Weights of a small self-supervised image encoder: patch size [2, 2].
Rows from block 4, named by matrix and row number. Rows with one number belong to one neuron. Each number is 128 + 32 x the weight over the matrix's rms, rounded and kept within 0 to 255. All counts start at 0. Numbers have three digits each.
# gate: MLP gate (model.blocks.4.mlp.gate.weight, 672x256), inputs 0-127
# fc1: MLP up (model.blocks.4.mlp.fc1.weight, 672x256), inputs 0-127
# fc2: MLP down (model.blocks.4.mlp.fc2.weight, 256x672, transposed), outputs 0-127
gate.579:157151099162154118139149153127145133113101132163106142114093093143103080136144131106150103102109109114094123089131156088155118108161116132133101136119112112167114133092103119111136117143106085136170134116106112059179168141161096127148138108105135113083132136148126113111176178143164111055090103110128126147109123101147178130118111166159140102097106129076137132146107129153084184093108
gate.580:113133148170158061143146079169208124135160093171125187148124123147160182112146135101092170140160064078148176113137056113078106169150130110103137085178147121111112136099113165114129084122124152128149092108129089133121109130142116137038083092121172178122148132103111093094157117151088188145128142101144118086139142132109126102169118132189123118211118138133095107087176167121138094149100
gate.581:167080112111129122171167117151158121124139097145184166220145127130163158194146117076173173108132131078171149121169176104113136108118138149103148110146108140140130110140133107104153111139089121102144135152097122124120156166156111131055110144140133144139115160178094139087135093124115132108178122166194126133131151111090160107144088109093106108140112134114143162103165161158147154138099
gate.582:159125011149205149138188117068146089140137151095133193177144127146135191145152134125120129181128126161083120112165140125181137126125128099173160084181128099124149125191201137068130146072124144175195159114161073125141128096156124112152090112087135128115167083095139204185175070139131162078080167175141097182074109120157092048176098161141126106154087151081159117108168160160121129166142
gate.583:173180143091153141141170116062146080147155118145083109126108142131088130130050164121126202077111153110140181143131100121092165099117161135144122119145147106120114135129043132088118122075162121089125055134156139157062180161144107058125206165074120190159112190161120128130133209132172118134110159101188111115100135108128179119102122174113140135127127155145145125142120113093128115117188
gate.584:132120159190131118120135176161151132151133140116122130167112109115115145133079153151171081150133143106144139140122150180089153121127118138189159140089159162144082061118145152179148166140095156105098115118129111135109127069136117148098092199136139134112140151153141088147096113179169093102126113130117108136113152114123132139124110122187119122131112154094101115133156147166147210114129
gate.585:135149153128109162124083165099151093134112091150128126144100102126143090119170080099081127054196081136125099063123125135125169123132040137147165101114114142112121131112065120099085126148145115104147142114187119104056158073105122148119146168162135141095123129113171134124132072144195185118187116198165137121114161113198142134127132149150159119148153078153153112113146143125175107143126
gate.586:050152097166110123132090160152117156217069155140162092135141154169153069119113142085139120120208167144046132113057157152063161166142107098132155125135119084138123103136150164075093066133170155138127064118110173087109125100086128095103126122123108090132132104120111100101173146149133153158149156131082123175150128132174165184170139133171121061161128133104126147130177052134146191118089
gate.587:093118141120121148190165142118184181160048138110129092108121111146113125098152132104059122098200148093119173153205162137147133105188168133126075141184119135117174110141135114127148150183125090120089105161191180093147113096172155118073100169100173078146124143106033188163137116162101108126192113124097147094091129140150087086072120113162116192124132147107100169116104101193099154145124
gate.588:110137149103139177126112146121123000129157106157141130104133162084030240119108159166123157139086105121146093132088114150095161111142154162150124130110133128153129108137124154109131143133143150150126096133149140154120164098092150124142108118152134109112168108134044106142114130118130138162135104183179129159185137128126151130147095120142116116093139130109120124140124166151083097142120
gate.589:100126086171159158115132131120144121130110162089135165145110130145130163152113115140145083151138117117145133154148123152088150124102113118167134120115140180163146135116172172174146152130100091067084106068103120154160100138148129051129116073124142135104106109192146096107117169142168118086123129159135123182127156134147106152130141131156111133113148076111122131118125137177145189133108
gate.590:140175101120128152108129128137132169085152138080130128158128126142131118096158134169103126129176164157126094130139127147156121154122059112108110203060134124095094078141107139152139133129092099114122121153107123131134120090130160140118100119144115136109117061118132077127126099139215197088177146110179119177131133168036105134146099155117117165159155104138150125160115188118116100158137
gate.591:116122150102174169170142103140153164106094085100154118094155123122133142070154124123096112104194175107140120114151153087143067148137106133161157101118051058148127074093135136114163169112172111115178165142062121154137198158158098083122168143066165162161164136109124141149130128123173095113170179101045114168156021113140095118116124119171157130140112181113116136194114107124168136088158
gate.592:111137144143154057149201136122144164186126146152139179114107131183152148124084083087179148117124090128083135109129086161147142131117144141133123105118107135080138147156119123112119169089161131115165123164119120132088083065176187072110141175113139158133126116113134081147079098103171155084201167185112070117145155116114138078123106130153094176150158154107110147142150051121180073131055
gate.593:096170167068115163128182183089148149136141146101061158136112086158169080172146149155141124120126179113111117080100095160144093091080132097181129163179119149129124083146099136107099134159157188115121127157069158122106073144124165169157171123095106131128129068174113155095105128130162111079137092127089120114156120134101112185078105145073131144097154131133186150144106126149141141130128
gate.594:208155113186172156110104101065123160148105152158161151129117168140136117096102087120093121133092110124134088151133139118083205147084131150147158110093198172158141105107117100140118152133106074097125075145167087095142169163154084129127171176156144148149120146143083082144068164168164097142144148165102155144153140164143158126183128103156137054089116163095088147048162107155113135109146
gate.595:135148143119163117125049097119144141139115168101067137100157106116131112155115114114152142121119139078102151172150121139127169145112125061139153158088178131199129107126147123114189160105145108126133146100140084159156091070140078131122098087140141175072101165144103060138155140162183172139166121143140106182126094117124109110142106105174107133125148141082129139107118153126159118110153
gate.596:152191157167113086098123162092125140146133106117128156184080153142128104124124164090107105158124119145092160170105134150162146122157118116190076102191104138175098151106124102145084140120144076131196115143146076125061077097056124100146090127070088144133124135181160128130160093152095147128173166192129132107083099119173088099163119153126155195141104140054156143210129139190124108148150
gate.597:120150123090162133147152161111150176117141160097097148095144156165092152203127168116101125111165140173055140157133101117098146136124112076159149136113144131163130074131145201137166144141146128126177114071094150154146092172172104091136134120140102077106130113128167135141142140115141126143132104143154124193157140106097126105119141081067163140114139141120134131098131185191125084110098
gate.598:126142106168153192139146113165132097106115155055098110137087132115106174130214151155143110151181171106179128178114133143107104137123153131087084104166164104159140148125169143161148121113092148086148137151047128183157114145131139095159112074130186160146139136126131101115100115111165177094158144189099121162163148123086092118102123070139157115137119097086182142129108136140115141126071
gate.600:126150121112184144039132128160122167094122109129075149129143138082151126119121115143150123131090154089144129089130154166154120120114157112152171121167112115110114124144114106186146208112101120105187105125106142102113139133115131132091141148163050118147157125113208094151154127159149116091147078171162087133137146124101146170129095158162161166098127138169100103158194146144165122160141
gate.601:171151141146205101099083150118138104126204204117122210126125114129162107111132171112126111191097134166152123173077116138144105161138132184175195070170166095172124127091151143093189136110130081151167158158159072127118094089133127140069161134077130096072164163161147132130149091117135102114160156192147162181085141124128106121160067119150150075081125166114128148116104092053169095090091
gate.602:188127133219135152132171117157136124122106172176142133111090126100149120100128148065129131084114146047176129144153142158163194133171141177090148127130128140175099154135163128161130141126171149121209122125099075194098145113109135124120128147141047120101120148125055070029136144148153111144148162048113157119104119111100164138154101061108095126086093107168168154136133130184099114167116
gate.603:119153118156167139128198082118125118158156111118164163143124124153068102133178093135125140116179086169090142160119080120115079157084083071082093056067044131110091181113220214175199185151127173193152043231150102135165149095107055108147087107105115073126177054138110158120137130108167140123141145151076081149134153166080133149147084117131126113075143107155115078205178130083079133107145
gate.604:150141089162141172082109149096118141164181114137128098143150132179143089117069114126136112128126145108105100113127166136092177118097102128116135171131113148114126139166163110159110131131141100133164107105137147121135133152125144101134132177160082137108162131111158165127158092129128151088114088131100115149132143112092130163097106138118162130107145186168138084138110140176152146120138
gate.605:126089106130101126168129091140080079146124114117122139163130144091188150182158199122121189091091103064128123165142130179160099205141098066152133119109110146141152115078110138086092072099125152113149150150194173152139170065129133112128131144123129155073089103136019066179121101128143131118150151091143090112161099061079172132136104073128156136151125152165167138126152129142145115133147
gate.606:125102142132103121149105108067130160030182117179121136141116167108163099105150178102169112097152094156106140102108151105138153101106084127132092136108085105116145098169139121086088166133084054152130194145151072121125130129121091165136080207160125242101159123181120091131083129120165119146123150102113136106078100108117126085116119127090108146091143175121157145096192087128133113129144
gate.607:140140110078172108167192125170125155096112164137144192140105106087127176157155081084175167167117131097146097162143102143123181116126149115156087172113091071117168137183147114077174126141203141178105104167078154193117175199121116145206096120122129151091094123103099115134081098146083140112084130104140131204083105180113168141129131100166123083074132119087058151157131109096122183074074
gate.608:174179188142152115179067197150105147140091128146135104125115105098091072114151166113103107095131117148137115101118123139122077146122122130146177108137121142147073088147109118165125157136122144167125133112074191114117079082206137194083130128116050116145139165107156117135098077155168120107081076151103174091082142151124117156182083133154144094109172177123151190188151070065167116108156
gate.609:133116104115143145066129136166158156170097101106112131119177123147138117078187122139132116118091149118093113127103122093137090164096148151132115108141151156141142106144083124068129171097143115121146083141129126190090128117112193125142130152121083086101129139131146119146136047156169117147141111110106083108144122082145162164145152093129162145148157137128096086155114104085130161109174
gate.610:119006161129082122138104131122178110135114127162093110153111148071172131133114103113200043096133169098130131081123186130067154133164135129150123143093110136118132117095177086125154164165129135142118101156165079126100151081146141159083145110170108128113173105132084205173138124152107168100168142153112119136141123129117034124149155195124113137199110168083144104120135094146147218095146
gate.611:081155105143155122174135168151152119132090158194138149093214165155108093158175142155154177156078130084198119086120143176141162124118131116154136113181136170168067105112177065154121127187072089170212145164075116171131150144133123150115170127137052124141088111163096132116128139144119142144171145097104125141109113130081144124176113128109145101142143085120141114138081124085143155128130
gate.612:145128159138156154140126160133185185136133152162114152198102166120154101179129118151139149098071105142134062132119106115106098076113100077170149106141074179115163114113076087065129099136086115115183128143165083153126082135102076108187110107129073109100132100070115124156120145123122149193141136110121045093135160122108179122141147107133160142070147120140125189168155121119137094107216
gate.613:166103164113144113169125086100117162078122046119137149149161128085144085138128169030130118091058151123105133099207145124152103081064111149180130133159086129089135167147124148115141110126128115233158145075117130225105090192132108173079157098088101174164130186177140152162128132099156110127115103109144104095214157127132113079122153104170179235144142084101099102106154147160054165109091
gate.614:099162052122082202142118164133172116122097128163122144166093150101119122180112134179077133173139146156147133114117122164138145103148163057114105153156092135108116113206102159154105118080119112097127193100152103173126151112167133115172134110091156138125147144139133135165111107134121149111162159085109119128127079107089153164099181079147092138114146106151153187183186095101107093170085
fc1.579:134131057139133110141126137137117150146138150119120134162125082161096049107086148077130150131155125115078109124141196097137159136127074125108109173069114120187096134075100149139140199177107113141141145095099103127136139131176066138115120100122196125115151120151107084072175209149156150063143119150135128165098112160164145129095118165130100109097116105082156090100136137175122179070124
fc1.580:126139146127139097141141029222206106125136157167159185120158163147124107085117159115101172178127111113165155126195113078141101170095123157058123139140124110096109134113134162126144144078115122112116077192101130108126081108135080089108053098043171166133135105069136127117187103130122110175184161180147170113126155133159098130105105162126107124132134122076125088136146133142175173201118
fc1.581:106191119174115157123137127113086127081070135099089107053057148106103091099145139166137090111121116143130143136087073184164121143096083095143093150080110103100179169114119143111056199050206063114139124154103145149146121126101109083120133136110125109134119156142139136143139170122133108144085079100127158137093103108136127225136156140150113145081113147143104080144096119089110094051189
fc1.582:131099073181097097184188101113139150139111159103211143146133133167101218064145129064106127141115118124037136105162104117167110140111168147198116067118142123167142136132137186134113128098105125195164183120146020094125135137154080158090135074095103110128145132105149183181177090134089162099170199150097065161054131089103140034158159141111098048120092152067195125189145102196132129169088
fc1.583:080089129134077087098092112105139173176135154084167164133168131176080103115145109156162178094075194138134100089105188129083159206177082133075164125145123143141137079127137065107100154123139099153108147174127050107134131069088065169144085100118145163111151101115118115126134096143141182158111122110099124127139097129113097178115173097130151093098155128094126130165147107127112092112080
fc1.584:144121145127124161121113138114150118115129172061118092132133107155143121127169102154091106167124120118139139133110129126065148120142077123127118112129118106118120168140124144123151122112143120126133127141141129149150108109100154136132113141133110136149099114120093121100157080131135107117155138141160095160121128109117107178202132119099148151141115129133130130143142160084109109130179
fc1.585:164093157160174134121120117081147125178107135111138094170128118110119109097125071134115126082195155142121137089135164098151132169125164162113150058096119137152134072156108084065151155152132088105128178161101113125146174121105124084079127192090160112178160156123142118068160057110160167089119157071128158149148129077119080126125175120083108104133138180096140105109092174117106108103196
fc1.586:183119123104136127103138136097099059108240139135136131180126131125090119152114063135145108114134122130115113134164123157129084148097130169127165111136169147176188120090187137101178136136100113110137135150192047102188156146099172161061140096136113106091102162110162122110093096098142193090173094132175147071116183132151077140144101113115147069120086168194187143123123169119133112142182
fc1.587:162113149170126162148136134141170166074160113073141171136150128085147130101131109124056137141094129084091155153106102168077125106062132196124126079096117113164115133147122093141149105170127137150122112119167159096115160082130078080052144113075088082121143089055138141141162077096109078113193070149181118090167136116198098131097146120136162138130146100070138133115056088138137063120172
fc1.588:156156057145095118125100134153160241122078091123130143173167116158223073196105125126133090143178179157045146112185161123153113134107101132106125132133110126100109170092196157161116128110139115108123187152102131093156121161143096133072167138144120117120167096129182100123124148152084115098142165127070131091085142144118144116122143094112119117183095134141119178094155101124150136116133
fc1.589:162113082165116128129112130147146147134135148155143170144103125160125150130161135090120116131101125086171126121118134141155147149116084157148114117115131082185146109128107128143128106101108117119122181116119102066094158096105113151154107111120096157100097132164103113104192147110101122099157133064155105138103112083116156125195094111126138121149119154081138140119182093119093152129120
fc1.590:128170126153089092173159136100161050139110134148173126122118110129138177125165090136083111141180130126140154141129113149125110109103015155083084155105116119111168128100098137103155127100166100161130145116119131122106138183142144109084109157140121106151128109079084131089170070115143083161125132120084114131119158156130100046164166143154147113167114068154121154139117128051082127078182
fc1.591:153144089107078097173113083122133182120159168138157129110108135085112119091095092121138151148095161160075128110135079093064126127134183177176086137153100140056137136087069067170139140124112104147035139109090125146164182148136112129101135088132173208138131128107116190129117117117124113111106118099142213137143133119151120153100101124094151120059134157119168120100166178061183137102181
fc1.592:156122037099105154083147121138148081105179139089140175101204046064133134163119177120109061178053133114108154123167117171097122124129137123118120120123125197086121151097146146138130102170132144112141136138117155155144134162152109128119138136148131202169129108138114112125133147124167118165105163083154134117090130143113152169102118090076127088164110169163192127092139200130119184172196
fc1.593:126177109109112130166125140126120127156134189113033112107136172138140132207110112100107145068120160121142129080144114176155116101120121132199189131160181139104113121129131124076096105147118133158179135179055152130093112149114103097148178098120154174071064153094158089164152147078122136113118151100116085077188162119157187151163036188085139127142154077150114146176095140098090181106126
fc1.594:155140166134197167082121112122143130063134168118133091114156123161131110157134205201126116146142117141054138116122131138118064144152134081091102158238138193131141160148126146083154153136156152159099142142113160120182087147127099050121126159107165094139152147127132137113110114138139105118072124121112106174126105139168106132127115050145111153149118126167167129158124162191162136101136
fc1.595:093160137131109101160170147154121121118131102162071142118202133147110101146096143130124131100155137155096130138124102153097138178111177133114105110127142132129130116108114122133152175129118163145161121112107147194131137192112129125104117154142125109115126130058150180160113062137136115157140097150050124114143128141110114109076156126120128152153116117135123096131133149144133103095153
fc1.596:079170136149094147145122151140098171098123089139116114123129159122149124171118111103050176120163141106107155106102109109134167128173156140168178208108169165137106103119106070108100130126190116122134111113166120132106112168137159139162095116118089144154120177186144163088147145218163147085135169156158152094126130121097121131120132166134115149130083093164097152153110104218143164140099
fc1.597:106178144105125077133112144088108160128106133158088158159173145110140091145121105240117114142153131157081151161125095148152114112070169125119080132134136112157121106081187121141098130122117135074166104091181093105177104122182149158099120130156151105119145136131123147110100104127154086157150136145088131158108120109133116198114187055085128130154123096088140122162121202139150122157105
fc1.598:199143116144127123103130120188144124091122142139142143084104144095120167123127118092098124118116074098140157233163168173151142083130159139097111154099132105112114116123156063151120105099111130146169173110092139076117136149160113080144097106139142139115110131124101100154172161142120093129103141108152101129108107152141163166156156094138096132144145108088151099111140133119095137139118
fc1.600:085139124140111090132128133151113121129134165169145169144097089086111151128088162141138160121092118183135113090126121156146092116136127106097200121124132157157127115125101132102122123161099143129124153134162153009097128104189117149121130108099137102096118078146158132122131200116126091150147141119157136103138089133147128118116109137148134108151099088120129117133123150140114102137107
fc1.601:188112161086121121128091191070094129158232204116129190154118135103125079152120186066174132194094202165120141118049164116122072164108127145164160081142111148103125101095156159131161129129123095076141165153132074173143086040145150142092139086112125138075161108145122140108173128064129127117129112164073126123154154106145153228153162155137149117079097217152084161135163115094125105081137
fc1.602:048105124082113085081119161170124147141116131117135136187096108142119099104148123053096108092113150183126168157093115064072144075155183143138129108075110133099163143145129094064102132089129137138105078177089137117107095166107173175143157170183190189175188102107099151169124075127162121142172110178128136134130102066133163132126108159104130121147162158066095083076151108196104174133093
fc1.603:125158123158117169120162169110182117151089201096087173159106122133057134121104152194113107163166128107110147110141096155095139138113152124201130130151127108125177071115141129003134175118167065127116169173117129146129138113078208109105101110073177155086160157122128105112171131105146099172132111114094107101193140201134148104153067145061202176115093179145211135164183083005097076125172
fc1.604:128110106142127120138120147113100124158125135146091108110070166115105124120160119105145122143110126089141125197135096113123128121131075145153071148123111124091127104138120125182147121099122117171116132148118117170148139091128113139116131177168078110093145132117113111101148130116131151120134101128125100147111153104149183126174113126162135135147142130112114124103126093112110162147131
fc1.605:124118130111143096124125097025082170121179172182152115109081139182098013124149104086139089140113071165151114129128149088139144157132138120132131171102148134178115164093152087130071101085206084144080103098141123157175127171147106130155089096114157156072099121184175128065143201171109133140113142099087175134091161106131083144165224131090143114119136170117082097151167105160176149119131
fc1.606:133137121150167121070140135149140135174106157082116148071061056118154118155147093136140123097153180075113174140157154100132112130165158095129144204135117059078130116146152145126156103119103095182058126057168106185126154158104123166115170085143162187170191070110155188113127123095121103079147138136112108141162096129184082097125082122183054143150181084136131133117170151126147136175104
fc1.607:135165130078127096177137152106155154129105117125153108165136123143109176170122073143124097164188123161105193140159108108139168099056088026181080215183132044096168138187120102091096126171147157130085177146094150053077184179147111134195128147141194149111109092074104086138196065139085087132083174172127111144179050100156197111103205172197104173150119087076095142145185127049109157128104
fc1.608:109165166107158107188138034136136117144129136130138120086094137158103143121124149096102155081093152095157093155179172097124046182095161109137169122105123140126087126128131083158163111123099137136111127124082126136131111069107116154165094127040128145142198165101138114152158106100127154145063103111112163115135132146118133151126209125119167154159057085099127120118074149119071065095163
fc1.609:100141138100159113104139111158156118110149130063131132099140122170128212131118116144135112137130114151120134134102091147109169103129125070101143151100192136129145122133110169093122115174161145121108108152168146166074106155131167103146109135115179119144067126163115114132129121079167071136108150127110136104095124137099136095162136096169138136121146108146110139135126150127111099100158
fc1.610:196142098144094124150079186140080060137110130132133214129161085075144128108152078123170143133118169100153165152132124114073077111104083166094144106185071109135184138085133104139126100152067132146138135137132131145107159111121115103029122126128146117155124075082199140066137147078152188095118132169141062105172148173136148127130130065084127115146178140087174145085094149180115121098113
fc1.611:142143107186099019167141132164189159225141115144147101102181137189133071132222126099123158097083178134071123118076139132100079183138188041122095110230134166096103076113143094165163126147111155110171119125058076102072129062155155117129177187179089154093074136164131157094100142119129132133120132118145130104114129144131137132160120096113116128169096159179115108135151105177155156166142
fc1.612:107140156170083082188151088113141107131151135119126059170125170116160128125129098131150135074153106159176086112079161165163184147096011083149062149116135163104094120088159154187087114170127168051120089140087097086166094105140140136147160140153170120070179086096137113142137106125104093165105194124149114119160165070136148169120084130115102143122117180155158104141164129183110165114180
fc1.613:135102165111155104136110136148113116109159134130107099128083142124098121093111168152165128111082082113180174145145169097128113122104092188116126185135084089069114107124133053155186115113113094131106141112190150116128190111117131102146109125162135051123091149159132124086108113073158190122167119117106163089093118094143071140109122092116126141142141123126129129101124150132127167114088
fc1.614:143074218153162124089090194148129157077151117143211171048123134152104073012156163080104123111078104119088090145097123077090180089114101132150114186181108127184108136111121087193165110182176120092121167132116142165173065138081088167083114172099132156142122138192159126149142144149121082160131147149200151116160092120153110124056143142092129087142104140127128105103079105185179103139164
fc2.579:098165144096064082089172130085104138133129147145188166164143135147102111101174143149135182144098151121095152093137109119137078119067158116156124147080145159132153114119136128122125127101130152186147152133130148131157127106116078096125065137137143158097153161156120103165109140120088119093133114136161148128093158115122167107161104103169153148124129103144082111139085147075144045114129
fc2.580:098108184200144136180131106108156192137060117102125118122124132116137138183152156140190160098109151118102124084063093141117133103119176148144138056142056183127095079117150174159081127129119120170131085062114066075180144107140093171129102159114173167139098139155154145118125133122133106110110124111057102134136166120168124096111129126156108091108154119077097158137109106165099106135168
fc2.581:144161158121119101196060125123159138091194211091163088102120155083078150113192151158124138109149135123123184135108138116162131116150153132110082183135143081108149093076154138102098157174137185082198183124144091125141170152116084079093135081125130088132137155132108099143136133117097164121132122091123190134161094176136131107215152105090167172151092155064112095172092142127153107132100
fc2.582:092165130104187108161137117136146109132136115160126130105132154197158087166061193115162121122200101207088131140132127165102144026143123181150110116139098133074116178194013114076107124167108140111065102100121152166090099191156120118144047095142158126152159116174111191091081086125185097181146158116092120135103132094102160124138142170194114134056191138135163160148128062128140112132129
fc2.583:157120104100136095132164167079099143104160129095122149169105177177188172138161160186108159106171127131145122107111172097095125164125172116073147106144154116111109142121084099173106152153161155100133149084145098098194148094164165061146096151141177117088192123174108114121110163177123119119103179119105132088081137053127140098147153145138111161133150153144106105146107154096061130149124
fc2.584:075102060153120107091132072070156114145165100118146092175156090127122134100147127169143093148157098177161120112129159068160153156135094126137115145106115137159073119152146123106088060119160105135125121081133127102124170138161102126116134137125144131121194119130138143104094154109048090125092142088164176104165100164132202137139074154088150138085141152134115105113118154110143149125092
fc2.585:130138141209152142196103162135145152121161109168167114116119142088150096105136107124147154099111072130159124167158144182138124067164138107109182105108126139126169170126134090207189085146093136165203161159180159148139144112140125088079096130089144118140083152083129114144078159140125081144142136102111136137153125031113162114120164121114113153178152142100116098081154106104094152141092
fc2.586:160109130118161116181164109082136127178087123142107114075119090151115126174139139111172111212135100168154190111142115118135201131182167171118167106138143075149171158145138176069119120127060114138125125132191203155112093075134166133111062135134077149166158199108175087158173095114135132137085098149129129130119115123115126104111183077136089104155143134098176089086141127111131133136109
fc2.587:114097145099148055107084160160099153138133116126163108139096158136124138139166154132112058163092088158124095163130116125143121151119135156134074134121098084128092160119143097121123114129066129183166120098140103200112113164079112101143125082155103134115154116133185137121111130122142140120068115069099133164137145121107118127171127160093063159106139121105129182091123158068166153159183
fc2.588:125086128120172142088161137122136101094144180145149080187112147126113097119136083157162094121094105127134142117133128105118149151111130141094140121098172148125152109106104142095158158111125121133127136182131144109103163149107101084067116144131072125171124171110088137106178116128082163169125151115110123100151076164133143061116144085159148180104139194158182142177106128090114084148145
fc2.589:129159097141111132148155143080103148142126119134146120189131067144110124122145153131109160137123077144073137110123092128149115113101101115120122082098135137118125136121139119083068136138159118134161106112099130146178139141120114136108122133131143156096162137168136176110108149120128156106164127079161118096100135087092145137152114139118131125107133132134109077159152138087157148133115
fc2.590:143166153110141125182114123158165090136103133137100189079100214182176157116089102110139132137131143058123181123171133173155168136177065079128120110121180108121126098085134116084200114092087122131108162120123105190061180145157126128146112144143145064113095115083075101143154082133113177152081198102074085113050146117143115116094135118133080154126155134069104097154126137096109120087112
fc2.591:139163076082152052149087069103088106125140119071068160107090141103171160140113164110108127136138155142071139100110123167109124118092150107165084174123083195104158108200116107130081128132079094154146062123118105126096157113099144173062168060121189170145189121114140149086098131135088129150132064145129110182112161169064193081146053151117156138048109177128139109165134158220196124175131
fc2.592:157064125101145135105094137113201137169114064138182112115163161129086178146134071131104108143130131164181120114176115093129101138150122120181067077152155142134073103103128078159129036127074102072052124077165155175100046060137080183132193083141103065141091047114093118159082138093114160097142144179107113100145169122186073091138149079149112127156146093118057133134144081141103117067116
fc2.593:116164129093122155116130149176156211132158101153149111104114143115099160113147149133092107084135151169108162178078102149142075096165140158103125182098124134095075176162157128146092128079058087174083136157126104161106109129147092104124200144153126125141135098120097159125126122144159079076164114149195153109113087148084094159134127097113091137113180105115137076096146116161135100159078
fc2.594:155095172124119120124078121140078122173143125128206148115134100101125088197138087161069126143062114192139103106163126143178124169167133067136150098172110138158130098080154158136141083074136150092103105163121126089079213170129105169107135145147136139140094141095102101151140139117158151177118132136167126132210101154109113125123137076128095153130149111093084145104101128137120136094120
fc2.595:155118154116154140143142138144146108112131099147117087082138197168123172149111130155104152118158148180183135167105167136099126134153170133141105167153131108143122140086140101143131131078124098144059131174124159136084115088176141172092142154121152080168106086103140102128178095142172134129117137131056120171082159164191133122110137136107126186139126134063134148080136109123163142106119
fc2.596:110127120137146098149090129101154111115110085109144108176114134148112110081194110145109170090128068159114120125153129144160183033144140132045197164181181143111152147174111108111177125072135102121136200160156124157107212170122145115144153136172118072102162185168076115142107196141136156133125109145197133104170126113141169154170121138109084156110154115085126193152089144101147151163039
fc2.597:157077114128136105105115180144118109123154185121084145177133156124140162152131068137159068153156158180166116077195164165146135193137145140078116112169145152145152152112064129104116142123143133159098125195173170094063120133109090171158109099158111112137097151176127132165184085133134182141138076138127180148127098147097132142121164125137112119132110173114103161158034152115119126108117
fc2.598:162163086094104133148132125101117174124141114093101136133104101173142122151127155103108118152131148091051152113080116128142114124068117142121088107134132128085116189156114062195112133132128116114118109129130107177178135165149092186123161144121177155131164160136138115063132148159112166116124135122152152074125134126110159107135117098121101099094136106144151073184153154171170130173146
fc2.600:189111171114137135134123155116151131128160153148113133084084141137153108145075120100118146103149114155155165147116129169114167138142108145121175137113109066135191170148135132100160101155128136137091131142103118148096109172111134153113158138112113081148113091070116152099162113119123098121083140121115115169089130108149122165115154138158156131132106083064155137119116110123101123117118
fc2.601:140127150138081126142148124122100130154057152143078158097161093086122121133190172114178100096106188107238144135084118138094169124126138122188150094113139144122127108073189148103107074124095137114105135160137200125108094099140183150154126179095140167121106087116145097148152085095179064113129185149161142133122119137099100139145158147152113093137161088112169091136182123128139065179097
fc2.602:118202167171127068112136081173118169162132122124102112168145162095144097137145078157183128149118092102145131132112156168092185140096110121182133200091203070145119167091083173201106068155132076112082152125137144200121137165102125084095139153060096159122128133162193112082164115113085182105152178108099174139139186095227100174084106114122107082112181100107173123109041117199142171141171
fc2.603:098162108137093150187129110145159101176087182198150173116125196078095182105101126188175099167165122061174156017160069126114167148118146130087141072125093105213125108096110125118155174056147094141081139083083153105139197105118111113082114129160084100161123163154072106136066089123124208161179133105111077156115095107092102142095156169176128149087086091116103103114165139116120075072175
fc2.604:133191125122123118137158129128106137174114140155137112125103109109164152105153122133117121122119141093127122144117097165125157144140096081177132144116151166091153109116101146131144112097114114138176138110151111121140134116130156146111115130146107124117127132115152105141080153121086127139132122150138163131131115094116129130087096122148090066109147104120168106117153101123081168153122
fc2.605:135074114163150077104189113103137114057163167102100104152156132152112095120149150169089191148117096145108139107184144131147143177140180111087082094111088146213132112111110099121098159109128110149121077176154152123111153132146113089143131097148129117137033203122105115084117165124061113169058128140139170116077087108151157093132126142207143183080074147104151165115148133154156126187127
fc2.606:133078117103134189153173170066181088118159179139173115107097091162102130163125180131134097162139142167124125071100102120144141065135169129141136062072124124128094137097061138133145116047111145086081092131122122116087100139153154156097112066115150163082061063057084164141105101106120118107152097127159184117124130128109115186174189156190103182086118088114116080130159157137209134127082
fc2.607:166161143151062100133192147153130139118091153068139150098145086105077112109184160158141130079151102147204107143123164096153146072110157134150135130134139166114118181126113075154154083210226162145113151113160123172145101127164140059084068121156078173171087132198148111177150121200168185105066151129100161190096155118170178177118167134148102141153113091105095117086100140108146107059087
fc2.608:097209138106111123084117129120097117141137207156141135165102023115078114157177058212103151166150120185097068123107158081098155159105131171073116135104075120101135113164125152099108089095209160101114128126095097103142159175127142077084169050102176167142118108113143177103101127122083153140129129122132136104180183125127090148072161110114118105104146125064102040128073148082181103110132
fc2.609:105078144132152107136124149084113146112121128122121143127142170114081180126108114137110123136130141128121138136131129105080122127185126192140162109140162092112142159119130122118156111080096097130092150125131109120112123135130134105111129153099131112128095096084135124116134109155127164101109097112117139135117183116152126150140128113163120168142113150129107096149116161155163133097130
fc2.610:093122077100099062163156120089094113177143126173102158146121130121168167154060132149173096140094127116099145192070128112190185111178101103091115127080095113120069139185118202146111161136092131133097133116112154041160060126149095089117183156089141144131181167090091121213127122180106119082118102137141142098132129137172129134219157120127081161109092134106133127077153102126114145130186
fc2.611:110140165132184110109058095088105142098130096167092110135180124166095073111102126144088131095087092108158153084103167166124074110110180111121187120185195161134121101126123147173135161112151149118139011094120132089113077099168124150127208135119198172132083145077157116109127077150135151122193146166115134137155152124103103146044075169134139095135122196129104098121131164207071079148060
fc2.612:112096095072149058078189099087094132191146125072117161154135149171080109147106118069069188104156149134152182095144126130095118146139105128097131175067159110167190038169117156046164169150124168163103142128169152135142073117107146115105166156111185095146146108120175209168201162100057111165093134117146136094103137087155090141195124133052157115110170137182110152111108148152102114171129
fc2.613:151097129138096192202092160065105093114114198094085127130132140103122144163117087120134130136124104117128138065145201123156173146177149166147125103116108147158163161133117157158149128132113154109149100072140119147130136123128106153113111113083133138129094079144168141138138166130122146088102094139095100150109128179130168140109118155094146142146149122162108141159135143120159162148083
fc2.614:134124043130144166107183133113103083098154114111094144120144134080198169151027132146157104161142176154195135107074108123151128097080153192119143078133221136101109101128139132161103114155155161096089075153152118118109148144131149149105087160100138165158094130139175146175101110128153095067125151083023187142074086136151198126156060107076160112120072198148194171150060137130136097166128